A small contrastive audio-text model, trained from scratch.
Data: trained on read English sentences (LibriTTS-R), 15625 training examples, 36.9 epochs.
Rows from block 3 of the audio encoder of a small contrastive audio-text model, named by matrix and row number. Rows with one number within an expert belong to one neuron, the router's apart. Each number is 128 + 24 x the weight over its row's rms, rounded and kept within 0 to 255. All counts start at 0. Numbers have three digits each. After the name is the row's rms in percent of the matrix's.
Before each expert's rows are labels from the 100 clips, of 14976, where the router gives the expert most weight on average: "loudest" is the band of the loudest frequency at the time of the peak. Only what is clearly more common there than usual is listed. The data: read English sentences (LibriTTS-R). In brackets: how many of the 100.
# router: router (encoder.blocks.3.mlp.router.weight, 8x128, trained with AdamW), inputs 0-127
# up: expert up (encoder.blocks.3.mlp.up, 8x32x128), inputs 0-127
# down: expert down (encoder.blocks.3.mlp.down, 8x128x32, transposed), outputs 0-127

# expert 2
loudest: 4000 to 8000 Hz (26)
router.2 103:123139107162092128110116117142088082130111082125135128105106123153121143129202149119134177106169154099134129132146140105139131133154137122114139155148127135143173139119168153115142137151093120088138112105116137121178160132099112107129139121119116133076075106068109136112165127149128167162123131077139157119143137126131100115133128150136134123166132122146093185131158087102098134141115
up.15 102:120140140141159109179127146118130144123164144143130160138162122119121125101097089136095113096095091157135123118119108146103080142142102121114047105118193113116060139131124125165102108088139104122108118152161145107136143136154153145145111147135130140167154154179162096124100122147115118097159109137124130122127141117126150135095153118146128102112115102123109117074087156111142135118121
down.15 089:103168144128146136072103118084117129125129141123124176155105087174156095088134133152084118142124148192096149138166096142129154143128138113127150152105149093115131132145133142163090107084107141115120100114184119115122109139127167122131096141083130130132158148139138121128144136137158162135127137124122115112111152120124130076163096115083123135142137116140120183144145109126105132080091
up.16 103:166130118135104096159122126115134152129176153132150131158125127124141111112122108122111066172112094118132158096099103165126145136117139112100120114131209142128067131140099164120109146109114106146088122146145135148138141127162122162134128131096122140149155151182125120094119110132090107105124138123128121137121105145122104114087147113134104136126135125119130111083060196149111099127102
down.16 110:117136094142064102100119141107154156164093131158150130145123150106101093113147083109140142134153074134121144191140141104090130131136135131152106127195116119128159150140179119160145168110130085158123126139161090102104141122105130129138120125148106119103177162128147119108138139123144088117107090098115131164108117112158139093144130120118109135136142096155113140091112132117147147092117
up.17 099:106136148153103094148179146094164147147143136150148130166128108171134146136142078125135131140098098109137129105142103169118130141109128116120080138074167137145065100148134099157138150127104125130112124135129162124145152127138158120123103115120155102147128177144164121074115142142122092105119126101137114142127126122112119164098162101140125146123140113114133130072075163077144111093152
down.17 096:099046168153115124121142099103125154102152175134116178174122107117154156168167128092139154126095147119145087133109153152114150135120129189111089126082110138149101110120129115139155140130160139073096124099099131125124162156112150112140100109111131118118097132097110137129147141120107116136113153113163098115161131118134139131134133119141156110121120107170137129134161128108124143145185
up.18 096:132110132140104108157174136083154159095151110131135178166175142107125131120129111121112134109095133120117131112108115163132102137103131123107104102135174106087070142152124162165096116121164108134109115114117156125116159107134146148153102128133107181174140153196141115110111106155099123096175113143146137106121098118108123132092150108128115097106155099141138141099091151114154127121102
down.18 096:127198165099121137158153122118075150165103113113097098116109157148120152103117127135148094122148123119104153105160144120116135129130126082148116157123141122115111128130128118115119147174168124130138139187126105160113116087118109151126146119166149102128112097132106179117157107142113084156115148163137137128170114132133092102155110108074156165149117105093131125138085113109120087156136
up.19 093:159113142155136094139148113081128134129160132139162139142125109140114134111122082124087129151109100111133140117132117163118123159120127113121057102134178143156060122150114110191123169110134080096117125112142166144131132110136152167154101099118124142193141141156127130123110139178124132073163104120129134110085117110127111138134158117107117127097122125119127132111097173117149133126111
down.19 080:122128121129125110141181102136109156148172177158154130077128110156134152128145096140125135093117128073118150167151127151130125156113153130141111118129127134130073111145168132110153172104126155130117136117135190095134113139101141121182139134133091144125116147121096182115144128139103128103126109136140154158081097139127094114089121141090110087124096098154103157116084124122140124142097
up.20 095:125136104132138110175158141120146138109141134154141123127136147149106141111123082141092113161108086113124124115098112122133119119118148110155077094127180125107063118123117141158116137106146096111096119169126150115148136106155142150177152135145123121163157172186122121115132151150136121097130097132111127120137154110100096132124158123152070136081140100124143122082120166073161125109154
down.20 098:079121169133131131147115134165104121164105088142110123085127123071114113140155115123164112132108127144096138136096115090176135100143136143136145120169143149164151091120134112112096142115174139100110102119129143128188160132117166147136101147097139152093122138103115098119087137116087123100121151130083102116128161125122132067153132123156115146109183128158100107117134143158143144126132
up.21 104:168144112140140099192143137114149101135144143136144147118132136157119113107098108136112083120116126106113148114118103158121083124112156129163069102101211116101059129122090138165113134122125152132130092150171146127125153113145151159128119122115139126190159119161143107109116106172105115081124125163133120118101127109120133099125154116127133126103166120123119111094110138110145119100126
down.21 099:106096124164116101166167138134116096130125168140131117148164103212127102088143117111115103143123128084110142145141132139066150136120131152140063113097132173123122120141164151146132141145105149124073129129125127093139144129134124115156122112113144118120124137123120178130173116169121112125103153122128153121091113130165146114131106119108151100140154127144147096116167104093168115081132
up.22 140:111145127117177132152156144134145172129168132144116128141111118114113080156110092088052113138108090115104147113112135151132126133111128125133086129121161142118075117101124136127107121131142102106100116159143120127130099106143147175155151135169127124179153184188149102142142116166124131147162124142113104086089133136134122133101143106118126130111103103123169134136067142121120106147119
down.22 131:138155158106182147151137158138128159162143149121151101122110091104167103147085110150096115132086107151143139129108113109160116131108142096130095141169131090093107133101068135150128114134084130115127122101177139147137098120166134145151184156122133129136160160171165114103143153147114147123107137125104134134113131135135121126120122109102102131106132093123179111126114154154177081146105
up.23 103:126123165156145117167151114086162125123110129151110152171139130123121138146098112122097116150133100116140120108118119160157116126095102148117097114117174118102023113126118111173108116117140138139088132120154171150112124102143154149147139142124095151158144120165135148116087116162127103080107115119116136130106122150112116130141156094129109118109144120123157144067091178142147132138107
down.23 106:100122139130159127144122106080129115171127115141114094115149104129147132107130108154089121122129108158177106136128128136158192149081120066161121101109099131121125134107153138124161102133079129139098158137120128141136146112159126111144135155139138124139083084139102156152130114156164114087134146094136180122121147111108179122120158090113107151157133158135154145085137168110100126141097
up.24 089:170141166116143082163149141099129146125135145152148176164153127136108133092101115128159103158105113095103143102126112131121102155140102111121068113111186127122063111127132093146126163136138129101109087131170141135111156124138163179138133126150091142168126154154150134120112149191129127099136098108116116127128104127127121127100119107137135117111130123111129121077101118089157117090131
down.24 092:133135130143151076109147146145125095124127145136148183084141088110157174106144160133155129127119135117134119159129108127097133137142103161130115134087109142116131096139160108117170186120140166105112130153114112129134133127127124140106131145129112138128119112063156108134175137155098129136102138106166087081118087113097155097153112124195153118115127139109153101150141075122098129099133
up.25 104:135132134149169063169160125131168156161184133142148172121149116086116117131108110114141110131137128130120160110131113138124130110126146126093039098104172113114046132122110117149093127100143104128099123131151154129100139125138131151147112139113091127075147156155151143112115114162124114133151098133128131127111145142128130122116122126092141144133178133131145119075110135119143095114134
down.25 107:141123112158097085085142117137088134101138139112171126123105142188117133172106143101110136132113124119116167152099135102124136135151100141150147099144103142114098136137143140142125166141114156140138132132124123104119118189094116085090114154123143139135080114114115162152143190131128078123118090116111141122146151128100142096114104102133156161146122085129135112127189096140080157138140
up.26 103:115122119149163113148162137076163130129171123130133154178151150142103115084092104120083107122106107110126152097169131146114130121117106080156096105116158121136066119134141096136125128124142096127120155125137135130119167136144135132168096099107123148174139144199137163137099136168122119098184128111115144136131100109105128143124136113100093124116164105142177122106114145099129129114133
down.26 102:116142091195117131099112146110134116134133083114085115138137114138117115120158090131143155114141146107081143146136173121136123143128174165114179112161096126179159139135190114134113165119153127128105164118134135126108102146082159140118093115154119126150087092089096096110151109152084169126100141116112128130107104108144124139139147166088137119146120168144112152143127124128128131125105
up.27 095:117149159112135114129154140087136116113133098141149154167140148133141117104098134149100104126128113109135139095145101176125141147090151113138071107127164109112064127119109109172120148129167093078114124129157152127134117137173135137150111103102125124170156162164130128141095159170150131115137099141119127109130086127148130132119142103138111104105123105121165117080091178088181131114116
down.27 090:138119126119136132128151167144163155143126114099125134093128108126179103099146107147148089116103119116126158134166131114158185123113156148110095164113150112155125154125143097128163163109135155101153153070106165135124186105072121083093118114096148127139105109144144165146132131081113118111091120122102138135190117162092120118135142103092120133113114132147123103120094117125155119121130
up.28 095:121135144099160110164148136105133125155156133141114113156125152132123106059094069110124110153091086111153130123167105155073125164128118147124058109102183116120086102145117119142108126148143120101109135128159144143145120129157134116175130147095109140141154195169116124117088133159127118110143126107124133121153136085146122163123140121119129125103138094112107119124128162117160108123132
down.28 092:129131144099131157089164121149154144126094150118115128100146100095132094129162097118127090134096121098117083128161145159102147133128121162136112143126124144089176110135115140126090089126128132098095131153164170097159103137141155129173121120173128138112135129130108168139113119114088131128109144120082181127190140108092172139115131151125120123120126112178114092137157087132123147100106
up.29 097:141115113107144122156150092075130143112137111157122176144153120134108096104133071141130118134099098111132124114152081174130122128122133131129096118131187125117093119137110150181110116134145132123129115138172137170118145117160145150133130142082134148116172190135110134093103113178129129091172161134140144084127131132103120131109163118113096109094144132140122118077090144115138089128132
down.29 094:106121156099154155138099119109114110134135169147149132121129116151102113106132105161123142129099138142145135174115115175074140158144137117142101120103127172104169077128133153148162140171130102120112069166149158135166160139164123134104128125093119117130115112100073107141143148142131123117113155140100117106139152103127126111110133148110091120095131147125101120073140131116138069147185
up.30 107:152120153146130123158158137097145095150183138120152155164146123096126124082080109133159123125101108116118111136158105122146106148115115131120109122133160134129071120155120101194140143124130091110112145090111152086140141105134130135111098115138107144156161128164141121142107132158133145093178111139076134134101133113119124139085147123127131094105154086099179142072131161107148148114140
down.30 115:101123094149119107117115163076113132139143097132173137169130122084097141087203129108114142126166122096104128113120125121111140153112128149093116113152133139157129171128171158114104131121118146109108090151131157100119144136173111130118107146164130152104138115125150151165111158157107182128101124100143156106095138127116109142130131143149090103127148075122164151087124139117094154137099

# expert 3
loudest: 250 to 500 Hz (33)
router.3 088:147154121152092161103112109148093086121130087128105159110131151173124148139155138147155147107171162123116148110117132130130099107166127111129124128159111123131174129123109136119142120133071112133126117081145127136127124140120119086160157131072116133103084098080115149125148155142167168170105146129154117116140112148117140093132120148105123130158098095137087170144164071124086114131131
up.15 097:120167123112123085121142129133136134095153142139140121127170103114114127093135111121137132110106076104136105151105096138142155154103151123138101118126172101120115104139153129152145149082104108095110115170142182091138138138166146141138115107111118138123168182157137164129099090154082135119134123112139153106107128099119132165147163122145141155104117088119143141095081198092144131110109
down.15 088:123112085103106127154123108164117116099148105150184143122147170125146171135143143081127152141117124121167112153065090079109145107185150151098138145149131110128150096129140145166116138170104123117175152113127129123141105123140104084113126155125094119140071114142120132124103136109136150149128117109138133114169150162090126171117120123164149135136096123130108123110105175120105111108106
up.16 110:158105093174142127120143106121124131163126155126144125128135116132124139136153055147127123127113105118137134137134101145125118165131133167116081134133111102097072112138136116129148159098142165100131145118097171145138149129137144117131145140145121127135172165160143117134117145158133137092144140150127146150109126075133104147101075105131134124084098110150117117057107087127210147118141
down.16 114:115131113135119104118098118130172134129091111156166155112125107092124113104131142129127147134116146074070126125134124129099134149094128123092104125111139189161104153170100126126068163107155127088139130073160126139146139180186137118121149090119138135101130167160175146134106150155124166133150115133133153102126112138150110139141142114091119122105096108146120159098135120107133103104140
up.17 099:110148138088168125148139142115100146178118161132142116116144100102115131105145093137124152154091101122115124098142088172104160151140117138084099116084159140140122121167118110141117150100155163158107105143168177106104145142134123119158123102124149126157145160139122170124123133194112103096144121109134136098133112123114120138090111119121151100110096131123105120086068147127174112113161
down.17 107:112113126057135122121123139151180123118102087137137138152162158122094149141100113127114094137108119103152140116126081121102120140077105079152107148109114111131114118137130123143118103141085134136135102144160094136113152140150142137145147164157154118140164170180157155151143062157162127116112146119141123135162165114118127170139131110158167117137110159084110081110123133120132119141148
up.18 099:103152154109097097152182121102140133124154127141132137114130114136090126089146116119111131140094112105113137086131129151126112134087161124128102119094159131112097123176125122149136150101130112091133143110175173119126153139167153195161124144125148134173123153142124144108106115186078093116157105104121144148104161127109112145145158106144105092104120120148144124071104145089157137121122
down.18 093:131126154076139186097117082121111124111135146084111095074100117133109121159121120086110121128109172142117099125115133138084126127173114205076143170098160132105125110123100097133153139137122114131116095145120117130109126129109125129121131131150176127139107155155093154129146157123110101094103158144142131153119114150144125151110131117136149133107149143183142119170147119137163163148146
up.19 095:142111155129095126127183113114133136125154145149149142175126149121096132108144088142159111184109122125104150103082120143082154176122118140111079097093147162125107124136144107130144146114139132093134088107153161110130164140125168145139140122119121147143172176141143138107095128169081127138169142101135136135111140094107115165118140109125096124084125103113134141078107128082126106125145
down.19 095:126082106135129120100123081116135128065143143157120155105092134142111150155154135121126162114121162151120143104101119123137136129143098112114120177117131172116150137111059181103139147105136125122181105117111114153126115113115141135102141134169125106130122140143086138125099146124147125153142140116143072132163163151130106152141144104112077142099118171138155145113168100149107120074099
up.20 104:103119129130147125138191120124134116111125129132150111144129129103106141102119158131129118113108096092132162112124119119090148141102157164099018097150145126133091134148088131120107169129132139117104132148164175114102110161155138143145116105171121147126137180153148127124119126186100122148074118116121122145132139136132102132080159119137115141127157107134140115120084161130123157105122
down.20 104:145143131093163119076122123121150173139165142142147111130107120094105160148151140124098175133133103143092134140127146137114067132182115089101117126149113092150158118142104173112106147131136134133103162138137106121083144107112119110129164143101111112146161173138153124105155178134137091133130131110135109109162107135093114136143138109128135128110118058075106148137159117121119095149159
up.21 112:095120105152127135158205147129144149100184143142160130145140115119108140088118140097105084137134126125085152141132091108109166133115072130119077108142156111137090129147131145126104162104112121096135136071124189098121152163143127139137112114141125150121144192146156144134113133117135156083152101108109129119127112149109106127086122124116108156121103121120146125079125134130118157133146
down.21 119:096148102130087146121152146070102110136127139157126162120148149139126120101135129140119135136145133114081143160126148111158102095142093100115118138166109160094119122150157127083097108114162156136108169113156148171090085113152101111165157157126119153103125147133111155143144137105148105164123123151106118114150132106128117106130141127138113109144127120125085207151130100103109159185104
up.22 092:115172110101150108132161163119147131126144146133149137133118104096147126101120085112121116144097084098132124103123119159127128146109136128108103106143189162122083144136101102072126150093123130120094100157175159121117117109158135143163119136177147140131137182164128115107103113185119153149098112100168147113094127113126127152111137123124116135140150088132107128061090140132151116127105
down.22 093:128135160118111148089110150147101137158166155092147122143149091096161143160113116111146083109146097125166129123120079155103114129143127096174160097136129140113105145131139115148121070154096136148139143144126092122120126085187127139108117170081120133130128127158116130058096142120134115148131085150142163173139136137116102133105119159098138089147115115161126108109146159123129126144141
up.23 090:106171126157145114134144175124114153104141139155153097128108101084126121098160095139124141137116105092124143114105104123136161116090120117084078120115152112141057119133150134121114144111121141099128137152133179115136148128171141152139133135122140172149149188133133136133115113157108119116129108115155165113086123086123112159143125109138107119105151118120150129035094157135110135145128
down.23 095:131126100137098107123113141131113140166121114118142124094146156113136132151139092138123150120118106163132088156118139163146110079076151163147116148161113060108122113123183142122138099125203140152119117088132130112109109140179133092087142173111117151126092122106145136148139132130148166132119125096139127137152136141114115136133117129140122139152101092176125132103094133160092172102090
up.24 103:127150168082129108127119124163127108138149130127139169151123128105129121125173144122136132138149067123128141108135109153125143123117137150102078137105169124140036137137123130118113158133110153075085101125161204109138157130155177135132108084125105152126142142149143122118128120145129131120149136140138157067122144112145099123086108125136114089117135124097113137080111148124122106105118
down.24 100:126131114111143144109159110174122158158089147150149121087108104074117151140098155117115132094114103108128168120082057129134131164085085152128146141159083137086134162165110133142106132143104140126121116131153097164134135167163135126134130117171139141122137174146156121123165115110113129120128103145121092101119142153090120118153131112182168130104120106151132132135152106161105132140120
up.25 099:121148097149106105145154123087121147127150163110142121133120132068113097108118112137141120186116088119121137111141127161123164144106185160134086122114190151119053128184133084113135127094130134121105134132158184081128145124146123156127126129125120141154163110114132121115113124126150105147129109111148147092112121106095143113109152115150102140101166126112123133072093135122145127123114
down.25 089:138076088132123121132103123119144140118147123106121149102147155150138116120138078137131175110172103173218099159166138114117160128118170132140138089163117109126144144140142134144146086150102085103123130117107130161155150109140118117148110170129107110135127098088107141098100127114114145123122108089089152126139148159131164153116113160122072147130129093120154116135136157114095122129138
up.26 103:110105103131134140153161132132152128133153134161166121156120130126104107105111090114093067193072117086140131131109132131108107131106122145128072120106177165135081150161138106085119142119134141072128104124131156128133135122124115142128140113156105133132142171146141118123147142162128114093159121124121109151115122147120101162135134118135152102115138065112170122068103150094136141133157
down.26 108:135155089107118121085103122090118127155105105118144096102119122106086142126153141132138156075127128134102120109131164137121131167127150134116147125114101183100153118163133131133096146073104118093144131119120120108134118141113101136169106159157131105139142120059121112165150163136143186157189148124143134146108141151111124105130144101154121130149114133152061138142144093132161129114099
up.27 084:110132148095127124127150126093167164117153122122163132125113092118111129085114105123120137119108104114105141107162133178134131159102137142129082110092191130125064151128133134116114161085133110107083118101152143112117132144161128122156098149127166166109176162143143146168130091182088118127121130123164148125114128104116100134139111114116135133115171117123135131101063127090143114120116
down.27 081:168061138130132107083168167134140113148142136133177185114148166148145100134146133124132154108108111165115091115107097123125127075148098149101100148172144148107113133140140112127080122123116151119093136106130152088158110149141126145169137169123117177130146127109144137154139131086145121117116104143119110111152116112089165101127117109144152118111135141106100077083098122137119138140111
up.28 095:108137131104149113139170168076147185151118144134121088154130131102091127087136118128110111154172110124100148115101128148127143135096129138091076119130160107137063132158120122102120156099137158131133145159142147120134168121136160186129107117121085155152114172123120124103104089161105124118127105122145152094104116091106114154139105122147124149127133097144144121091120161100175127133109
down.28 090:134107112142145133135135142137117141086165138125158146164168144147133103131129132102108117138156124101140078119123124144096125156165130149139093189130114140122085093135125123123171152106189160137117106156117142105139107133084153122089172141095086158107110162144149113102100140154138103130138096105155105105158112101110116142127105143131108130096090074124118112121105129162123174173131
up.29 105:148155091101160087155124149131174189139138126168135130113096110104084135116132113119095127139120110101112152121086099140121106145105135096132100097147156145140118127113138163140133131080115125130112133132139144110108119111152140157133151117157172124165194196169173139138118121160107131149147143133127139098088126093126126136078127120132120130104106098118119145106082135110131087092129
down.29 115:162138109125154137118121111135145132133127140137123105107121150113130151141110087135110113108133146165149103122121120113140129106118153106121140123154101111089150078103077099148134080131133145204135139143104118139105133140161113094122160201133160128130116128158114101117103156110141085107133123127101148186108114099119164159125091132143078142103113113154182141124108163165106158138147
up.30 099:121143141128148107135158150085120177152112136138146117171104110125130164075126105129093132164132121109147121112132076145095128152112088153109075130114163113132077130150130114140148161123116136114114114158116176111116146125149131138143095124131125200155133176108130105138128116157129100079112123122165158144109095103129134165116131114132112131117143102148136122080060142135145129114100
down.30 094:131125117135101097131128139117165143161116107138130126127164181148129118142190114141132091129121107109101082177109170126132149074104160146138147110140094163083159151163153111104124140142152119130146081127100182126115135101117117142145115118120091110128114167089107090169130169109109171105131110146127150132098117122122146113121114154114125109149094088125119133169097145125103139107141

# expert 1
loudest: 500 to 1000 Hz (43)
router.1 080:119121115159103106152126111086158126074103106134145173162128135139125154101153151131152137132140154131105154148143164172148173115120098154071131125132118133121149118122082157117107113112156099167111145114147131129124148150129142127128081096105111094160102104110093140095089096128122158158102148087163149137166095137139150140144154132145118164128175163163128119158145105140109097109118
up.15 095:121131122135125125081113113173080126136125139109107113089109119143104155082119134120169186134180156072120134122109120113088100148129125167184118104132155130138095119110117158120142125133115142122129130143165135109135183146121156110172125135144160143107117139120124174128145163128149145111173122118108146136136100090118137129154123103109161123112116125150075107097145064106150151135114
down.15 097:154135132149088085087161152106141154165110121147146152120126180162098153109159096128117123140107124132093125127097149134117109106122137105134120062120118124146092131135146082148120135143104147111121101127141135146075122128114149155128159144150153114098132153139165126109167132137118151140129152120130126154069135101114122129142110142101130159186124139133090177103122174076098101128095
up.16 079:144152155120099116117132105119110130115168094125126136152135095190154120123199117146116120113154124113125154103148090156135090165153128156136108117159170129135175126146153170113113120142131133110120097177126130092136138134118104136120122119096142117113128109112117170168126105187152079117071091126121147092131106079156108147136105119104119120147141129103079131159104116110129131136119
down.16 083:092065116174134113122119173104141135135155141134115146151143151136131104134142104109106115128161077157163096168150136131089141151112167117116149096126109138166142117154166108129102125168155109165095127128127109116154150151099148126112106126146122139121119131150127147093077127159119086089091105071146146142122107125122114153119151156107103136162129124167121101089135163122117173129105
up.17 104:125133137110131143142137095105113178100146138094134091107119112123105136109128134116075148136119165113124187120111115114104086152142109132181061122132181156119084147144122142142125130133135154097110081163123130114116107133150106161152126141121155169150155152132094124132150120123112116119229107126150112121102146099113131129154128101113115170128126146158155104128124133122126106140107
down.17 103:067164119144129122125086161128171151104139146143157137151131133097100089150168132113108112130139147128057124102103151116067155123132109139161150133097098174176147133141164135127110154118137105131136109154180144098151124150129140150127108126130136109136098107116125141142092118118121159080121086148083132116124134077123126098123133159120122154135111114160088119130101126149162118141142
up.18 134:125165131118135111109109125155174176153159145114146053121105088103115134104114140133157177157155134092117125146175134132131135155107115143083116113132183138136136129128106126120126139130113114096124119117136145110115146111130128126136098127114127161147115123130133115110100126168144177078172112178111127135106114110116122110122096131099097091100123104138171132079148155083171109135164
down.18 125:103113113137144114151138144082144090106146104146135137170112105122144139099101212152131136146146176136089156117129132081135096105100100136119142154147046145113160146134138174160092137133145072151144129139107108160138118118138130126135120110122119126147082102131115115138101152115130133113143111134095137094129111125123151119132167167138163125125144154130170102130165111162117158134124
up.19 093:161175142120180131129121087125118150109107078129168148117123120131109155116147126119109132118162138115093130106090112119108098170141128103164102100121178117158153150161144158095138143098122141133139108103123123105101110129131111145156147140115181106112139154141115134129174120173161166150125064123181103111109123126117110135127115133108143110138090123121104133141137071095166106095139
down.19 082:130110080173103094118143142155141140132126145152132140123176174142113153139143118091143147145105134097106120112127120093175100059138099106136146117130114108150116149187154114128121111099127114131116117095126106134093123150156127160123151114153143124115116154170152173114174113100152104150118102114129121126115149153105087160095106154145108144160102133125116184121131144112109102184117
up.20 094:143127114146144131093137124113131136157153129139141093072074102169119147119122134131127162153128129089130124121121126131116096109154078152126139097134162117166161128161132128125108160136112108066148087090144164129126134159104121171147143124129125133110139154096165136160151150116127145142154160131087117166140123122125099115101095123106132062146111137122095117130180074097102158124123
down.20 099:140118179133089146079158143108113128145154109145155139125097143144110144166100106074089123141141152117147155115123173136107115135132140112137108090134129144151129141159107098141132151186145152156111114126107146178100109131124124160132146108118139119129133144131126088122142142132099120138138132108132102145099083103093071136155127121086089073168106132118142163171133123078103099141120
up.21 093:111133156112081080113134168146156135098150137126147116100121101146120129135168135130150136110176142140136126133099130112137129186175133118188100127137133121133170115115124112183111149157084143126152103107137130131139156138112145146100133153135114085067097131086130129146168143123134138174142128131091139096110138106156102141131048132126101118127110144114093119109149126124148115139098
down.21 099:154165115153130104111125133129124186161138111155133096103138150135109109136144099124142142164159073102121123117137145127106130170131122123133130086155180139171152132172117088093114145131099153142105106110130112120108150153120100132095150099147131103145126142143129142135147150151163118158075131118167116120101075134095084134114138129071129125168125107102070157124139155094137107129128
up.22 095:111150151146097121099120123134078133136087141125160132125116108141143169101131133116139159115169144152140123119167101140127103173149123069158087087149099114131128149125125188109157141099102104111126140112125167130149125105152104104148139129071129108099156121155132117108091145192158161157167117106163147106119142140123150162146106123137079099110133099127130155138152137113131104135143
down.22 076:131158151114113157108085101156107149146104099125149087120094184117157156155165112107145096160150069082138122092121117102098130166157115132119096140127155121148131134133133115055151122138107169150145113131097136120131145152155078147141147152125123118110141149121100147147128135140125169129067132143188128134113134118151100153143120150132121107129112084106109135121132134170126138133152
up.23 090:115115167086133118113126112096127118124162117104157116109113132135136125112094125118120111102117153119152098127122087095119160135136085155159069133099187127142063134112114125088151116126124151135149122102135140127113131117162117126139125124058194130094132141155176132129145144122126130148149167126088159109098147099145136154121099111159112133092154141141167141097122118109180121114131
down.23 097:158128131123149112114125095153121142123148159149149130113125131132114115162103130110165119113073102152088143101132076124090117106091089142125115139091101132114099100125131128117117115109137116150136115114149096111141158171134122139110143124107222097144135152172128132151156136093176132110112143158110125143136117097152135095114154110148129154098156150120151116138099104156135172093185
up.24 136:126130152090154106143154133131116130163139139148141137112133109098151135128088106157093108121071097152143103145100087112101163106075103128164085119094152128133098120124130084107091124129110171120133098127125155124122153123116142101135120145132164172138135193173164111117130150156145111133149144141103139089148106089098136144143152143129138175101123123118144107092085158112135146149144
down.24 138:130136144097131155114139105164140114114065158127170135090150143127121151153105064107117092169130146079120116137131129173156149126088115117165099110111131138135063106119089124123131129136124154102125144127135133150156126124124151096140120152135163152176110113191137122151153130128139146083143101167109123118165108070137109139111085128128144138092118103145125135103149117127148125119148
up.25 084:195176128148106092136112107115130106141130133114146053115108098134155138086108091126102124111117152082141155149128124137109132137130170149125101116109163157110136127151095118109141176120110155100107088115153151105136108169131130123109100107132190121133175122143099141151172139148155137125136104141143160118112113110146115169147105106105107105094125178129138106125153122143144107129143
down.25 079:162155123133111092113115141132127152109127119133129090110104166145090134150149105106145137129097108122105130096133125101071150143139113115118180109080142119110154129122124117110142107111095110168112095131119134158133111114152118100138156170147142129108112141122122193146169150128177170113104167126168175122122117162116132147090167118114089156124151092134164125146106102107114077154131
up.26 099:160142110171136098086107129134133156171112115100135079116112105128106135093167102121153123187145087125106179119150107168100087173141112147099104118128158142139150140130122108120146123077131172098130108105142131114140179120124113143129123127082180087107153161129127137136152139147163145134122136179160138132100126106130110102130105102111120115130142114129110131089153133111148100121155
down.26 128:152132130118127136144179127152156159115102149145156084091123123135124149159096127117118168139165165126161120187097124150085164141127126141151089101112120159107111135121127133132155138110096143089133109156110133143172109116104135109144186134076136111120154133136138102134157158139145132096136125137153095110111122140078122117096119128120103081104110066133155121131129108107095109174154
up.27 084:127175169127131148117140147097114162153157130105135115141124131162116124131122108103078133136155104105103091122136125122131099146151129089185100117147137147123165115155170157113215178140115134122148105151132141094142112107137074117178133155106088129113151097123114131110148148138150168163092145111134134128128132124127126144102123129110109102144126092106143137105125125119124088161077
down.27 082:114147186136129131106095128097135121122110084162157152167122183123112116134137154085143097109122090109123132096115128136104110139159059150081117127106139137094159124134152146076128124141097144175139125150133075126144101150135117137145141118110118092106134126131122177139151132135165129149102130119168116123155104152161124141157137126156149127105161096077145130107159134153127095148152
up.28 078:118110159109084094177158155143129120133139138122152108105134155136128109097120120164159150126121086144092137136115091097096144130092175167121113103173164138125115116134140120116140115119104120121120086174167178092144133158153126134142141136111135147116142131152138117191134170123107116136154082086114147092117125109118160113106097131123143118139115079104160100081118132130102162128116
down.28 084:169114112147185114167112123154122139141116112117136109174098106140125129125116115133158129119147125109104117145139137131131133117158099159116133131146131167115183105098120137108126159113180115128130119118152134087148119136088066121116077093130131121126119104094131136153081119128160112136092128136150126137128104133167092113101116124098121156126170149199114134122113089193146153089145
up.29 104:123170139107169085083201129107105189127137145110116080113113098147113146134151128132136157155134139138112141134136126133091122156120132162093100106120131124140098147131113142096100119118121138141127084155177133123111115123109161129144127161130169212084140152128119139104164147146122139163153130149153138079105104125090130132158106136100093129119117133133144127124126104122135093152119
down.29 085:116115145160138149138176125139145208123148161143154117118133129119138106132144133127120152166090130153117086150110131079120128130122114144123132056133136127091142159126126081113150129144097146107127101143131132104118130121162097144212124168109147142108149160118115160098116136145149147111099098145126145108087118133121121137131170149115137084144097090137133111124097147080153108120128
up.30 124:104119073132153116140129127111128164144105125131136120108099053070107151098151133135128137082170163129120157125131136159114174167085098134090140125133115133139150131128135178145104127101145110106146145082125144120110147124146114120115112119153173162170103108106114117131082121126106143109117139114130151095123102142130148154173125126121145168098111160162150136102160111148177138115145
down.30 124:119096146135152116118119083129147107100140115152134170159109127110135120137114150126142100132112147153106161128118127124132116102112083138053148146111107131105121123092116143099102114128130120161128126140149100110117123135128173166099111101111141138138110132135126121110106124099146160119100156117154098117147087134205144130164150148133145142105204158125161096137150122180162143072142